{
  "encoder_activation": "gelu",
  "encoder_qk_norm": false,
  "grad_clip": 1.0
}
Rows from block 8 of the encoder of a small masked image model, named by matrix and row number. Rows with one number belong to one neuron. Each number is 50 + 10 x the weight over its row's rms, rounded and kept within 0 to 99. All counts start at 0.
Before each neuron's rows are labels from the 100 images, of 14976, where the neuron reaches its highest value: "colour at peak" is the nearest of a few named colours to the mean colour under the peak; "strongest on" is what is common among them. Only what is clearly more common there than usual is listed. The data: photos of plants, animals and fungi (iNaturalist).
# fc1: MLP up (encoder.blocks.8.mlp.fc1.weight, 960x160), inputs 0-79
# fc2: MLP down (encoder.blocks.8.mlp.fc2.weight, 160x960, transposed), outputs 0-79

colour at peak: yellow
strongest on: phylum Arthropoda; class Insecta; order Lepidoptera
fc1.75:32 53 31 48 45 41 59 56 39 51 58 46 55 46 49 45 51 63 53 52 47 43 50 35 40 57 65 47 46 45 51 55 43 54 44 64 50 43 48 54 44 55 25 60 62 49 43 49 70 53 48 48 49 54 50 38 50 59 51 60 61 44 42 44 63 38 48 47 64 33 46 64 40 40 52 53 43 57 66 36
fc2.75:22 47 54 55 55 52 51 44 56 42 55 68 42 58 33 26 30 48 48 47 36 45 43 41 56 45 43 59 58 26 60 46 59 40 54 51 59 32 45 64 43 61 44 52 40 50 68 47 34 55 53 34 52 50 43 46 43 49 59 63 41 58 48 64 34 72 57 44 44 53 60 38 55 54 58 41 54 56 48 59

colour at peak: cyan
strongest on: class Aves
fc1.692:62 62 56 62 50 36 31 60 38 69 67 59 37 45 61 59 44 65 68 39 56 61 67 55 52 79 51 48 37 57 41 62 53 43 37 53 48 71 50 58 45 34 65 39 48 21 46 42 50 52 30 50 46 48 64 38 47 49 38 49 40 53 57 49 45 45 41 48 45 49 54 38 50 58 33 53 68 49 49 50
fc2.692:43 26 42 49 45 72 54 41 44 37 49 42 46 67 51 53 54 48 50 63 45 47 19 40 30 46 48 38 46 62 49 63 62 65 50 55 41 32 51 44 64 57 59 50 46 71 41 60 61 51 71 56 48 52 45 49 58 46 51 65 55 39 58 55 53 32 51 45 57 39 57 63 41 44 36 62 40 62 47 40

colour at peak: black
strongest on: class Insecta; phylum Arthropoda; order Lepidoptera
fc1.262:55 42 50 61 51 54 54 55 41 50 54 34 32 41 53 41 67 65 20 59 59 59 60 58 47 53 63 48 44 48 36 66 46 35 46 48 46 45 64 63 52 63 58 47 48 64 54 68 45 46 46 57 54 42 45 62 55 48 37 62 52 51 66 48 47 64 61 51 56 38 52 40 56 35 44 45 48 64 51 28
fc2.262:49 65 51 64 53 52 42 49 62 49 65 45 46 53 39 44 43 66 55 34 43 63 45 39 45 45 30 64 38 55 50 29 59 62 43 51 32 64 48 37 56 44 47 59 40 37 35 49 41 57 51 65 47 45 56 39 50 48 56 24 42 48 55 56 57 35 42 60 63 49 54 45 54 44 45 54 62 74 62 66

colour at peak: grey
strongest on: phylum Chordata; class Aves; order Anseriformes; family: Anatidae
fc1.726:50 40 56 49 20 49 44 38 46 43 55 50 46 48 36 53 67 65 46 58 44 57 37 40 53 63 52 46 40 62 45 51 50 39 63 57 33 55 56 70 32 62 45 48 58 39 49 32 55 43 54 52 60 58 49 69 42 62 39 53 66 58 59 43 38 58 55 55 53 41 58 44 40 69 43 47 51 54 54 48
fc2.726:42 60 50 45 38 64 46 43 44 63 43 50 48 43 52 38 72 49 53 50 40 75 42 64 54 63 51 43 41 49 48 49 60 39 43 56 53 53 55 53 31 58 38 53 73 38 51 51 35 30 44 54 51 36 32 34 21 58 53 41 38 69 55 45 59 69 38 47 57 56 44 52 68 48 32 45 53 52 42 39

colour at peak: yellow
strongest on: phylum Arthropoda; class Insecta; order Lepidoptera
fc1.410:43 28 52 47 63 39 50 31 40 49 27 46 45 55 48 47 46 46 39 58 53 45 51 73 34 44 56 60 46 66 48 55 46 66 50 80 51 32 55 66 49 45 69 58 38 40 39 31 49 48 43 55 46 47 53 46 37 72 49 60 52 67 60 50 58 52 49 58 70 39 46 55 43 51 52 43 33 49 52 44
fc2.410:65 37 29 48 49 61 66 45 61 56 45 46 42 54 31 49 57 50 53 63 37 50 31 42 61 44 51 40 51 50 59 43 54 44 40 60 40 48 48 38 30 64 39 43 54 50 54 67 60 57 42 52 34 50 32 55 31 38 37 55 44 69 58 71 37 40 41 43 34 39 59 59 38 37 42 48 50 42 44 68

colour at peak: black
strongest on: phylum Tracheophyta; kingdom Plantae
fc1.261:54 50 59 56 44 79 61 38 44 59 60 60 43 45 58 41 48 45 38 50 59 57 46 52 59 49 55 46 51 63 49 70 56 61 72 54 48 59 56 39 43 41 35 42 44 66 41 35 35 34 55 53 54 57 31 38 47 43 68 68 52 42 44 46 61 52 59 60 24 49 57 40 47 45 51 50 54 51 52 43
fc2.261:65 53 48 36 63 29 43 48 60 45 53 38 42 68 46 35 44 50 44 40 38 41 42 55 43 60 43 55 47 44 40 32 50 47 46 42 63 60 25 52 54 66 47 58 38 54 52 70 58 59 55 56 48 50 60 43 67 43 36 39 53 43 37 39 41 41 64 40 75 59 50 48 53 42 48 36 37 53 59 50

colour at peak: cyan; white
strongest on: phylum Chordata; class Aves; order Passeriformes
fc1.340:41 45 50 40 68 48 44 44 39 48 53 48 55 56 61 35 62 67 38 41 41 49 51 42 46 66 53 45 60 58 66 57 49 55 59 42 56 42 71 45 58 54 50 50 48 41 62 46 60 65 52 44 49 37 38 52 45 50 38 43 59 45 36 40 42 51 39 59 52 42 30 37 48 65 32 38 61 60 60 58
fc2.340:64 47 51 60 60 45 61 58 48 63 38 53 41 62 56 48 47 62 59 53 40 47 43 56 35 46 23 53 40 47 39 31 54 40 42 59 48 46 65 29 54 48 45 62 50 38 48 57 60 52 60 29 55 36 52 52 49 55 47 37 54 53 57 56 26 70 66 41 48 40 42 47 55 53 58 40 47 42 59 73

colour at peak: grey
strongest on: order Anseriformes; family: Anatidae
fc1.62:56 40 37 61 62 55 45 45 52 48 40 62 54 39 49 59 36 58 61 28 51 42 55 45 38 53 51 58 38 46 63 47 41 64 69 51 66 60 50 53 56 41 47 59 57 41 42 42 51 61 46 68 27 43 49 59 40 55 44 65 44 52 54 62 51 50 42 60 45 43 59 40 45 52 51 47 57 42 56 53
fc2.62:49 58 51 27 43 36 57 66 31 41 46 46 51 66 60 47 42 39 46 59 51 46 55 58 44 64 36 52 51 44 46 78 41 48 45 53 60 43 54 46 47 37 44 55 48 53 55 40 57 64 44 52 47 63 53 57 62 46 54 44 55 50 50 49 58 34 47 48 38 63 62 52 48 35 58 69 49 46 50 57

colour at peak: grey
strongest on: phylum Chordata; class Aves
fc1.503:42 58 31 45 44 34 40 29 59 47 40 33 56 47 67 55 44 65 61 40 50 31 53 47 47 42 59 37 41 69 61 49 38 53 40 40 36 52 50 41 58 28 46 32 57 65 49 36 65 38 47 59 62 47 49 54 39 52 51 75 73 53 63 54 54 40 54 60 50 52 59 44 56 53 44 52 49 51 32 71
fc2.503:49 30 51 39 43 50 44 45 60 56 47 59 28 35 60 56 46 59 43 45 37 48 61 45 35 57 71 43 43 55 62 68 31 69 30 40 42 45 60 60 46 45 48 38 51 55 47 49 64 58 63 57 50 35 50 61 37 40 42 51 53 43 62 58 47 61 51 49 51 37 43 52 65 45 38 46 45 49 52 60

colour at peak: black
strongest on: class Aves; order Passeriformes
fc1.586:57 58 40 45 55 52 59 53 61 63 49 39 57 36 41 41 47 62 47 61 46 47 50 54 38 54 55 50 63 34 54 54 39 65 42 51 51 52 44 73 37 43 61 56 45 51 44 38 68 41 49 39 47 58 58 68 39 46 71 54 35 47 46 28 55 55 49 62 36 47 57 56 58 58 48 65 32 59 62 40
fc2.586:40 47 43 47 31 35 63 56 52 37 55 53 45 56 67 38 56 44 55 51 40 39 40 45 51 52 37 38 40 53 43 58 54 46 55 54 28 43 39 55 54 71 53 41 43 29 78 56 38 37 44 42 62 66 46 38 53 51 33 52 64 56 67 52 37 38 57 39 52 55 38 61 38 65 58 47 53 49 44 54

colour at peak: green
strongest on: phylum Arthropoda; class Insecta; order Lepidoptera
fc1.244:23 49 44 42 53 41 62 37 45 37 47 36 53 60 66 39 50 46 57 52 50 53 53 53 47 55 27 64 63 58 74 37 47 35 42 37 41 58 42 37 34 41 38 47 57 65 56 57 46 53 34 48 68 53 32 61 43 55 57 44 55 43 52 41 67 54 50 63 52 51 46 60 54 48 55 54 37 43 52 59
fc2.244:31 23 38 58 54 62 37 67 65 45 53 58 44 35 51 42 46 44 51 49 47 32 59 58 56 38 62 28 26 56 66 48 53 67 53 45 58 55 44 55 44 36 47 47 61 42 62 58 50 55 46 57 45 44 56 39 48 75 52 59 52 45 41 49 47 48 75 33 44 50 61 40 35 49 47 36 60 61 48 39

colour at peak: cyan
strongest on: class Aves; phylum Chordata
fc1.191:35 46 52 43 69 50 73 44 47 49 48 41 69 52 37 41 56 44 38 41 52 63 66 37 59 45 52 40 41 56 49 45 50 65 73 57 33 46 57 40 46 59 43 65 37 45 58 55 55 69 66 44 36 34 58 47 48 53 63 46 55 57 60 59 45 47 50 49 53 44 42 52 42 42 39 42 64 74 59 60
fc2.191:48 48 46 54 56 43 58 50 59 43 62 68 54 42 38 44 66 63 42 44 44 30 38 60 38 57 72 46 37 64 54 61 48 52 44 42 47 39 41 59 70 58 52 53 39 44 50 37 41 57 55 30 45 54 58 39 46 72 54 58 63 47 59 43 48 63 69 27 48 60 49 56 30 46 52 42 39 64 35 63

colour at peak: grey
strongest on: phylum Chordata; class Aves; order Anseriformes; family: Anatidae
fc1.28:59 55 61 53 32 57 40 35 66 53 55 50 53 60 47 68 59 56 45 30 51 55 43 53 62 47 59 60 47 44 43 59 48 56 44 66 49 40 43 47 56 23 61 60 45 49 54 44 49 38 55 32 57 35 33 45 63 54 59 56 47 55 28 51 50 40 50 54 49 47 53 52 62 49 56 63 56 41 48 60
fc2.28:66 51 56 48 62 52 55 62 54 46 57 35 29 55 38 62 37 45 36 58 42 50 60 48 45 58 55 54 50 63 52 41 55 27 57 46 44 36 57 46 49 83 44 42 66 63 44 60 66 60 45 62 45 36 40 54 43 42 50 63 46 31 74 46 52 55 46 50 50 43 53 43 39 56 34 42 55 69 31 32

colour at peak: yellow
strongest on: phylum Arthropoda; class Insecta
fc1.511:39 60 62 55 44 64 55 61 45 54 41 46 37 43 49 40 64 40 49 43 40 43 44 48 50 53 52 45 52 52 60 40 49 58 48 39 45 53 62 45 44 61 58 47 38 67 59 46 61 46 47 61 65 29 23 68 50 42 52 56 42 73 62 57 61 36 51 70 67 56 44 41 28 65 46 53 51 44 51 47
fc2.511:43 56 35 40 60 29 49 48 69 44 54 56 53 46 43 37 64 58 63 58 44 50 44 50 44 40 59 44 45 55 34 55 27 37 47 51 44 42 42 49 45 33 36 58 60 35 59 38 36 59 47 65 69 72 58 62 39 39 60 50 49 59 62 49 41 58 59 40 54 41 34 49 62 34 64 46 27 45 55 50

colour at peak: white
strongest on: phylum Tracheophyta; kingdom Plantae
fc1.33:56 55 52 43 52 43 34 37 53 37 47 67 46 42 52 39 55 60 58 45 70 44 41 40 53 43 50 46 50 57 44 54 55 44 59 37 64 46 50 44 30 33 60 50 52 65 40 41 53 34 46 61 68 56 51 51 36 62 53 67 65 45 46 39 46 46 40 65 50 62 56 50 34 49 39 42 54 44 42 69
fc2.33:48 41 48 47 43 43 51 42 43 57 56 39 50 53 52 57 68 50 54 42 35 53 48 36 55 52 68 32 40 43 47 41 50 62 60 47 34 37 63 53 50 66 43 41 53 44 52 56 62 67 66 44 30 43 35 41 75 37 43 44 51 53 31 85 51 44 37 32 43 44 48 63 62 53 62 60 54 53 55 58

colour at peak: yellow; white
strongest on: phylum Arthropoda; class Insecta
fc1.533:25 54 45 71 38 50 66 42 37 63 46 45 39 53 67 33 54 43 60 59 52 28 58 70 44 28 58 50 62 53 55 49 49 52 61 62 51 49 63 43 57 45 48 46 59 59 40 39 53 43 46 51 55 36 37 40 55 71 48 44 51 47 56 62 49 40 57 54 54 42 42 50 47 51 55 42 57 47 56 53
fc2.533:69 32 37 58 52 38 41 55 48 30 53 57 53 55 31 50 34 51 55 62 52 64 48 42 33 63 45 38 47 43 46 51 44 57 52 15 49 50 48 53 58 53 45 49 37 52 62 62 54 54 50 59 56 60 61 53 50 51 54 57 34 34 47 45 49 59 44 26 38 37 53 53 51 32 46 52 48 32 50 68

colour at peak: pink
strongest on: order Anseriformes; family: Anatidae
fc1.7:46 57 37 36 49 53 54 58 67 56 45 64 57 52 47 38 63 51 66 35 46 41 51 48 55 54 54 49 46 47 39 55 51 41 57 45 40 45 48 42 56 41 33 41 64 49 58 44 46 40 74 61 43 63 37 44 39 61 46 63 50 65 50 43 59 49 42 49 55 63 59 74 34 51 50 52 57 61 47 59
fc2.7:56 55 51 58 51 44 54 53 57 48 57 17 47 58 47 72 31 55 42 55 47 65 51 62 49 40 36 46 54 51 59 39 54 58 47 66 45 53 43 50 52 45 39 60 54 59 55 63 50 43 37 37 67 53 40 75 59 47 48 42 39 43 60 57 44 50 42 66 71 48 47 22 65 56 48 56 46 57 61 35

colour at peak: brown
strongest on: phylum Arthropoda
fc1.121:62 51 39 57 41 66 52 37 42 55 59 46 37 44 65 51 52 54 46 47 52 59 37 42 66 46 52 41 34 55 38 54 49 53 39 66 55 33 67 49 48 56 63 28 67 46 54 61 48 41 69 56 59 57 78 49 68 49 44 60 31 42 41 51 41 40 49 45 47 54 57 37 60 45 52 54 53 64 61 36
fc2.121:49 65 55 73 61 40 43 50 49 48 47 44 43 58 38 42 49 51 51 44 45 54 71 53 41 58 50 77 48 58 63 35 53 34 61 41 49 59 36 43 63 50 55 61 43 63 50 44 62 58 41 48 36 32 61 46 41 39 55 35 64 59 44 25 54 39 55 69 54 58 57 31 49 39 50 42 53 58 57 58

colour at peak: pink
strongest on: class Insecta; phylum Arthropoda; order Lepidoptera
fc1.19:60 54 59 48 40 51 60 50 35 53 29 56 50 53 55 48 58 58 52 49 47 50 73 45 74 56 47 44 39 30 41 54 56 34 61 44 65 52 37 62 43 64 19 47 69 48 59 60 46 51 35 49 45 50 66 43 51 39 47 41 58 62 59 59 54 58 57 53 39 41 40 51 39 48 44 48 41 50 46 59
fc2.19:40 44 29 46 55 46 42 53 66 37 57 53 38 45 48 39 38 57 52 59 52 34 40 51 20 46 52 51 60 61 54 31 28 65 44 61 48 47 66 38 48 32 48 45 46 52 44 43 44 40 70 51 53 54 56 52 43 64 54 61 42 39 46 61 49 42 43 51 56 54 53 51 68 50 77 49 51 35 51 53

colour at peak: cyan
strongest on: order Passeriformes
fc1.112:57 55 57 56 39 64 74 38 49 43 44 46 58 48 48 28 45 43 50 54 57 57 45 48 52 58 70 38 50 47 45 39 59 50 56 42 41 53 54 57 46 48 55 65 57 35 43 44 46 54 51 59 69 45 48 54 60 60 63 33 52 56 43 40 43 39 60 43 49 48 47 53 63 75 35 65 36 37 48 24
fc2.112:66 38 51 60 50 52 44 49 38 54 53 29 48 48 65 45 48 50 49 54 40 42 73 24 46 56 45 62 44 50 48 63 57 58 49 51 53 53 48 60 54 56 56 39 38 51 37 57 54 46 55 50 46 52 39 47 30 43 53 67 45 37 62 69 72 58 48 59 58 41 35 80 52 63 45 46 43 47 51 76

colour at peak: pink
strongest on: phylum Arthropoda; class Insecta; order Lepidoptera
fc1.102:50 41 44 54 46 49 33 62 50 68 66 56 55 40 58 48 38 50 59 45 54 46 42 33 55 58 43 68 46 42 32 51 52 63 40 49 51 69 53 59 60 53 34 56 32 62 52 44 62 31 32 51 47 30 46 57 52 64 50 40 38 49 46 59 40 33 48 45 62 58 54 49 59 40 29 57 43 67 57 54
fc2.102:33 51 61 46 44 60 51 50 49 48 30 44 56 56 58 54 61 42 47 42 47 48 49 69 67 49 42 27 38 54 68 47 63 48 44 24 58 52 48 41 47 50 46 62 64 44 45 58 61 52 44 53 36 49 49 55 42 51 64 57 48 64 47 53 59 54 59 54 51 32 51 40 41 55 66 44 44 59 54 50

colour at peak: brown
strongest on: phylum Arthropoda; class Insecta; order Lepidoptera
fc1.763:47 54 47 58 35 48 60 60 56 49 55 34 56 37 32 45 52 52 46 47 40 42 62 48 54 43 50 47 65 44 59 50 39 52 54 61 30 48 48 55 51 51 36 45 41 32 63 43 45 44 47 36 67 50 33 70 64 47 51 56 69 62 61 48 68 24 59 36 34 54 61 52 28 57 48 47 29 57 51 69
fc2.763:65 37 43 59 42 45 55 53 62 57 54 38 54 53 37 32 51 57 39 65 61 47 56 52 49 43 35 51 39 67 41 42 56 56 51 49 69 42 47 67 46 59 50 62 51 34 50 49 49 50 60 43 61 61 49 56 57 39 47 64 27 64 57 43 42 51 57 57 40 45 49 55 57 59 54 59 45 38 47 35

colour at peak: pink
strongest on: order Lepidoptera
fc1.596:40 51 43 35 53 40 46 47 39 39 36 50 48 36 58 49 53 66 24 52 37 39 55 48 51 52 52 70 64 57 63 62 32 46 62 50 53 58 56 42 49 40 48 63 57 61 35 67 53 55 39 36 60 58 51 44 41 44 58 71 53 55 49 38 64 48 43 57 66 56 63 59 35 38 29 51 52 29 45 34
fc2.596:34 50 63 83 58 63 40 65 53 49 41 79 53 57 32 30 54 53 53 46 62 48 56 44 44 49 51 54 52 48 58 36 50 62 58 54 66 50 39 53 56 43 60 52 43 51 39 34 55 60 53 40 44 31 56 62 48 63 44 44 56 68 52 59 36 64 53 47 46 66 45 39 49 55 65 51 46 67 50 78

colour at peak: brown; black
strongest on: class Aves; phylum Chordata
fc1.720:65 34 60 49 38 42 48 53 22 55 67 58 61 64 32 58 53 73 50 44 61 44 46 66 52 43 49 44 59 45 37 41 59 36 44 41 39 64 51 41 44 57 52 49 56 42 53 43 30 57 78 57 56 46 56 44 32 42 53 48 53 47 49 41 42 49 36 62 52 57 35 47 45 67 52 61 66 70 49 41
fc2.720:47 35 40 72 45 54 42 50 70 42 38 34 50 47 33 37 46 40 53 30 57 46 65 35 46 32 25 44 48 57 44 57 62 52 53 54 53 44 35 53 50 44 50 47 65 37 34 51 52 64 36 54 52 47 45 44 40 70 53 64 52 53 64 59 41 53 45 52 46 55 36 37 47 34 53 60 44 51 75 51

colour at peak: white
strongest on: class Aves
fc1.492:45 51 58 47 63 55 56 41 63 41 48 59 41 44 60 60 37 60 58 25 60 62 42 39 63 51 39 61 41 54 45 65 33 54 45 47 40 29 71 43 47 49 48 42 48 27 59 64 67 46 48 47 76 59 42 52 40 49 43 66 34 44 54 58 50 59 52 62 46 45 48 43 31 56 55 41 60 73 36 57
fc2.492:32 50 60 54 62 57 52 33 64 50 44 52 28 47 46 60 64 68 58 51 46 54 37 47 48 62 47 49 41 51 50 63 59 29 38 43 46 51 60 61 45 39 59 51 47 39 54 46 42 63 37 30 64 50 53 40 53 30 61 37 56 43 51 41 62 44 50 55 59 49 47 40 40 44 48 48 49 54 42 63

colour at peak: pink
strongest on: phylum Chordata; class Aves; order Passeriformes
fc1.702:65 60 64 47 61 49 57 44 55 52 58 75 45 46 44 56 46 56 71 51 80 48 50 53 37 37 69 48 51 43 65 55 55 42 47 49 57 54 55 55 51 63 21 38 43 58 41 44 48 56 59 46 23 39 57 52 56 39 57 42 49 42 59 63 65 58 44 66 50 30 54 46 50 41 53 61 44 63 50 58
fc2.702:42 58 50 44 53 56 49 53 41 31 55 58 37 23 54 57 38 67 52 64 73 50 45 47 57 38 65 49 58 73 59 55 47 73 40 41 45 48 61 62 48 60 46 67 58 50 48 26 46 60 59 51 53 45 40 54 65 44 56 33 45 53 50 44 67 64 57 75 54 47 41 55 61 49 73 56 55 54 34 42

colour at peak: pink
strongest on: phylum Chordata; class Aves
fc1.560:54 40 57 58 38 55 58 42 50 37 35 59 47 41 72 57 56 50 71 46 56 43 49 45 45 45 48 60 30 51 42 47 54 37 73 46 40 54 50 56 44 57 28 36 65 49 58 57 73 32 36 66 61 46 46 41 53 69 71 47 53 45 52 30 47 54 39 53 54 54 55 48 43 44 53 50 70 53 54 33
fc2.560:64 54 60 59 49 49 56 54 44 54 43 42 51 48 46 47 39 63 47 33 41 42 68 47 51 64 48 68 50 43 59 36 48 64 59 52 51 53 63 56 73 50 55 46 25 61 59 47 41 44 57 50 45 48 53 59 59 34 58 58 31 53 57 62 44 54 58 53 32 37 53 56 62 61 43 43 26 44 53 65

colour at peak: white
strongest on: class Aves; phylum Chordata
fc1.663:50 58 51 47 53 52 46 45 43 64 48 58 33 52 56 60 43 43 57 19 46 43 59 37 48 57 52 40 36 56 55 48 54 55 32 43 45 43 54 70 29 58 25 56 66 61 41 37 54 47 47 58 50 32 63 43 51 52 71 62 34 54 48 61 54 55 41 54 48 71 55 52 46 48 36 63 64 47 58 52
fc2.663:44 42 52 46 65 59 40 55 48 39 34 44 85 39 46 35 47 53 49 67 53 61 62 49 60 61 52 62 51 43 37 53 52 50 39 60 39 43 62 54 53 65 49 51 40 55 57 68 66 44 57 31 46 50 57 73 40 46 53 52 62 28 37 60 52 43 43 48 52 43 46 53 37 34 51 52 33 53 53 48

colour at peak: cyan
strongest on: phylum Chordata; class Aves; order Passeriformes
fc1.461:42 52 42 59 57 38 47 57 35 38 47 39 57 57 47 33 51 40 50 31 49 67 54 47 41 41 62 59 64 69 52 49 51 38 41 50 48 58 63 47 52 58 63 51 54 46 52 41 59 62 64 53 75 40 57 45 36 60 61 50 59 20 37 41 38 51 57 55 26 48 47 52 40 43 50 54 47 40 47 46
fc2.461:54 48 60 47 42 41 51 62 52 42 54 49 37 31 51 42 58 41 46 51 56 56 48 55 47 45 64 50 52 59 62 56 56 46 40 41 43 39 50 57 26 49 49 64 62 52 34 50 61 41 51 39 62 37 49 45 40 77 64 36 55 54 55 70 38 48 50 31 56 51 56 66 55 46 43 39 53 48 48 50

colour at peak: cyan
strongest on: class Aves; phylum Chordata; order Passeriformes
fc1.515:58 49 47 59 57 57 57 57 23 60 55 39 54 57 42 39 50 51 30 44 48 47 62 32 48 31 65 37 49 56 58 52 49 39 53 32 48 45 69 47 37 51 59 51 44 40 48 55 60 48 53 63 65 26 70 55 58 58 48 50 48 43 48 53 55 49 56 50 47 56 44 53 43 62 47 48 23 45 42 45
fc2.515:54 62 52 69 49 47 28 42 43 53 69 53 66 50 35 41 64 51 47 56 64 61 37 55 51 47 53 56 54 44 65 39 49 30 31 43 54 52 53 43 55 36 45 37 52 48 51 50 48 41 42 37 57 40 52 37 54 58 44 41 54 62 48 56 41 58 52 35 41 46 49 56 60 39 37 52 39 43 43 43

colour at peak: yellow
strongest on: phylum Arthropoda; class Insecta
fc1.635:55 45 54 46 58 55 62 46 48 58 39 54 27 47 40 48 46 40 51 63 45 56 59 66 53 53 52 57 79 59 53 52 49 53 39 39 59 39 54 52 55 40 46 57 41 78 51 38 38 37 35 62 54 49 51 26 37 53 57 47 42 47 61 43 40 35 60 58 49 45 42 47 43 36 68 34 44 57 48 40
fc2.635:46 49 33 42 53 33 54 61 65 37 49 65 42 48 54 41 55 62 46 66 45 49 48 42 46 48 46 48 58 46 38 53 63 56 78 37 52 66 40 27 48 53 45 43 52 37 47 72 70 63 42 32 75 57 65 52 56 55 40 51 64 61 53 64 33 50 43 27 48 63 47 59 54 57 40 39 59 28 43 63

colour at peak: cyan
strongest on: order Passeriformes
fc1.558:46 85 34 55 23 67 62 49 45 42 37 50 39 50 54 39 54 46 43 47 61 54 46 52 36 53 39 43 40 49 35 37 46 51 49 44 45 56 42 51 41 45 32 53 31 52 54 33 63 46 42 48 60 43 65 55 69 44 55 39 50 59 59 38 59 51 48 50 63 55 59 43 52 50 42 48 43 34 42 41
fc2.558:56 53 55 50 47 41 44 45 46 59 57 62 56 47 33 43 31 46 57 31 62 49 63 35 45 46 56 38 63 57 57 46 51 39 48 50 50 33 55 36 51 39 52 38 41 54 67 47 65 84 50 54 61 44 50 60 32 52 55 60 42 35 36 53 55 55 49 32 39 50 46 57 45 61 43 55 49 44 33 50

colour at peak: green
strongest on: kingdom Plantae; phylum Tracheophyta; class Magnoliopsida
fc1.95:31 58 43 44 46 67 34 74 54 57 57 55 77 46 55 29 37 61 54 36 50 45 57 51 55 34 28 58 49 39 56 51 63 52 53 67 56 72 50 65 41 41 65 43 58 47 64 48 41 32 41 53 54 50 56 40 52 50 56 38 44 52 47 51 45 64 44 48 47 55 71 40 58 45 55 51 54 42 48 46
fc2.95:69 40 62 49 61 53 45 39 38 56 40 58 27 71 44 51 58 47 41 46 53 20 50 39 57 56 56 61 62 52 38 41 28 58 52 35 50 29 51 45 61 59 34 60 40 65 39 57 65 57 70 51 53 55 53 35 51 57 44 56 57 45 57 51 57 31 67 49 62 38 49 53 50 49 68 45 52 61 69 54

colour at peak: white; pink
strongest on: order Accipitriformes; family: Accipitridae
fc1.189:51 47 49 49 36 49 48 42 43 44 58 50 50 34 61 58 53 57 37 59 43 53 42 56 52 45 38 58 37 36 39 54 49 49 63 59 38 55 51 51 57 42 54 33 44 51 49 60 55 39 45 49 50 49 44 59 57 62 42 50 34 50 62 22 40 40 30 49 61 49 53 54 42 55 57 53 48 58 34 24
fc2.189:41 41 50 50 40 49 60 67 51 59 33 50 50 81 53 42 67 70 44 55 48 49 45 43 18 47 63 55 50 39 42 61 42 61 61 62 56 61 27 44 50 44 45 49 48 29 45 52 56 56 59 30 54 40 62 69 37 40 71 63 51 51 39 60 60 44 53 54 35 55 51 31 52 56 49 47 48 43 55 52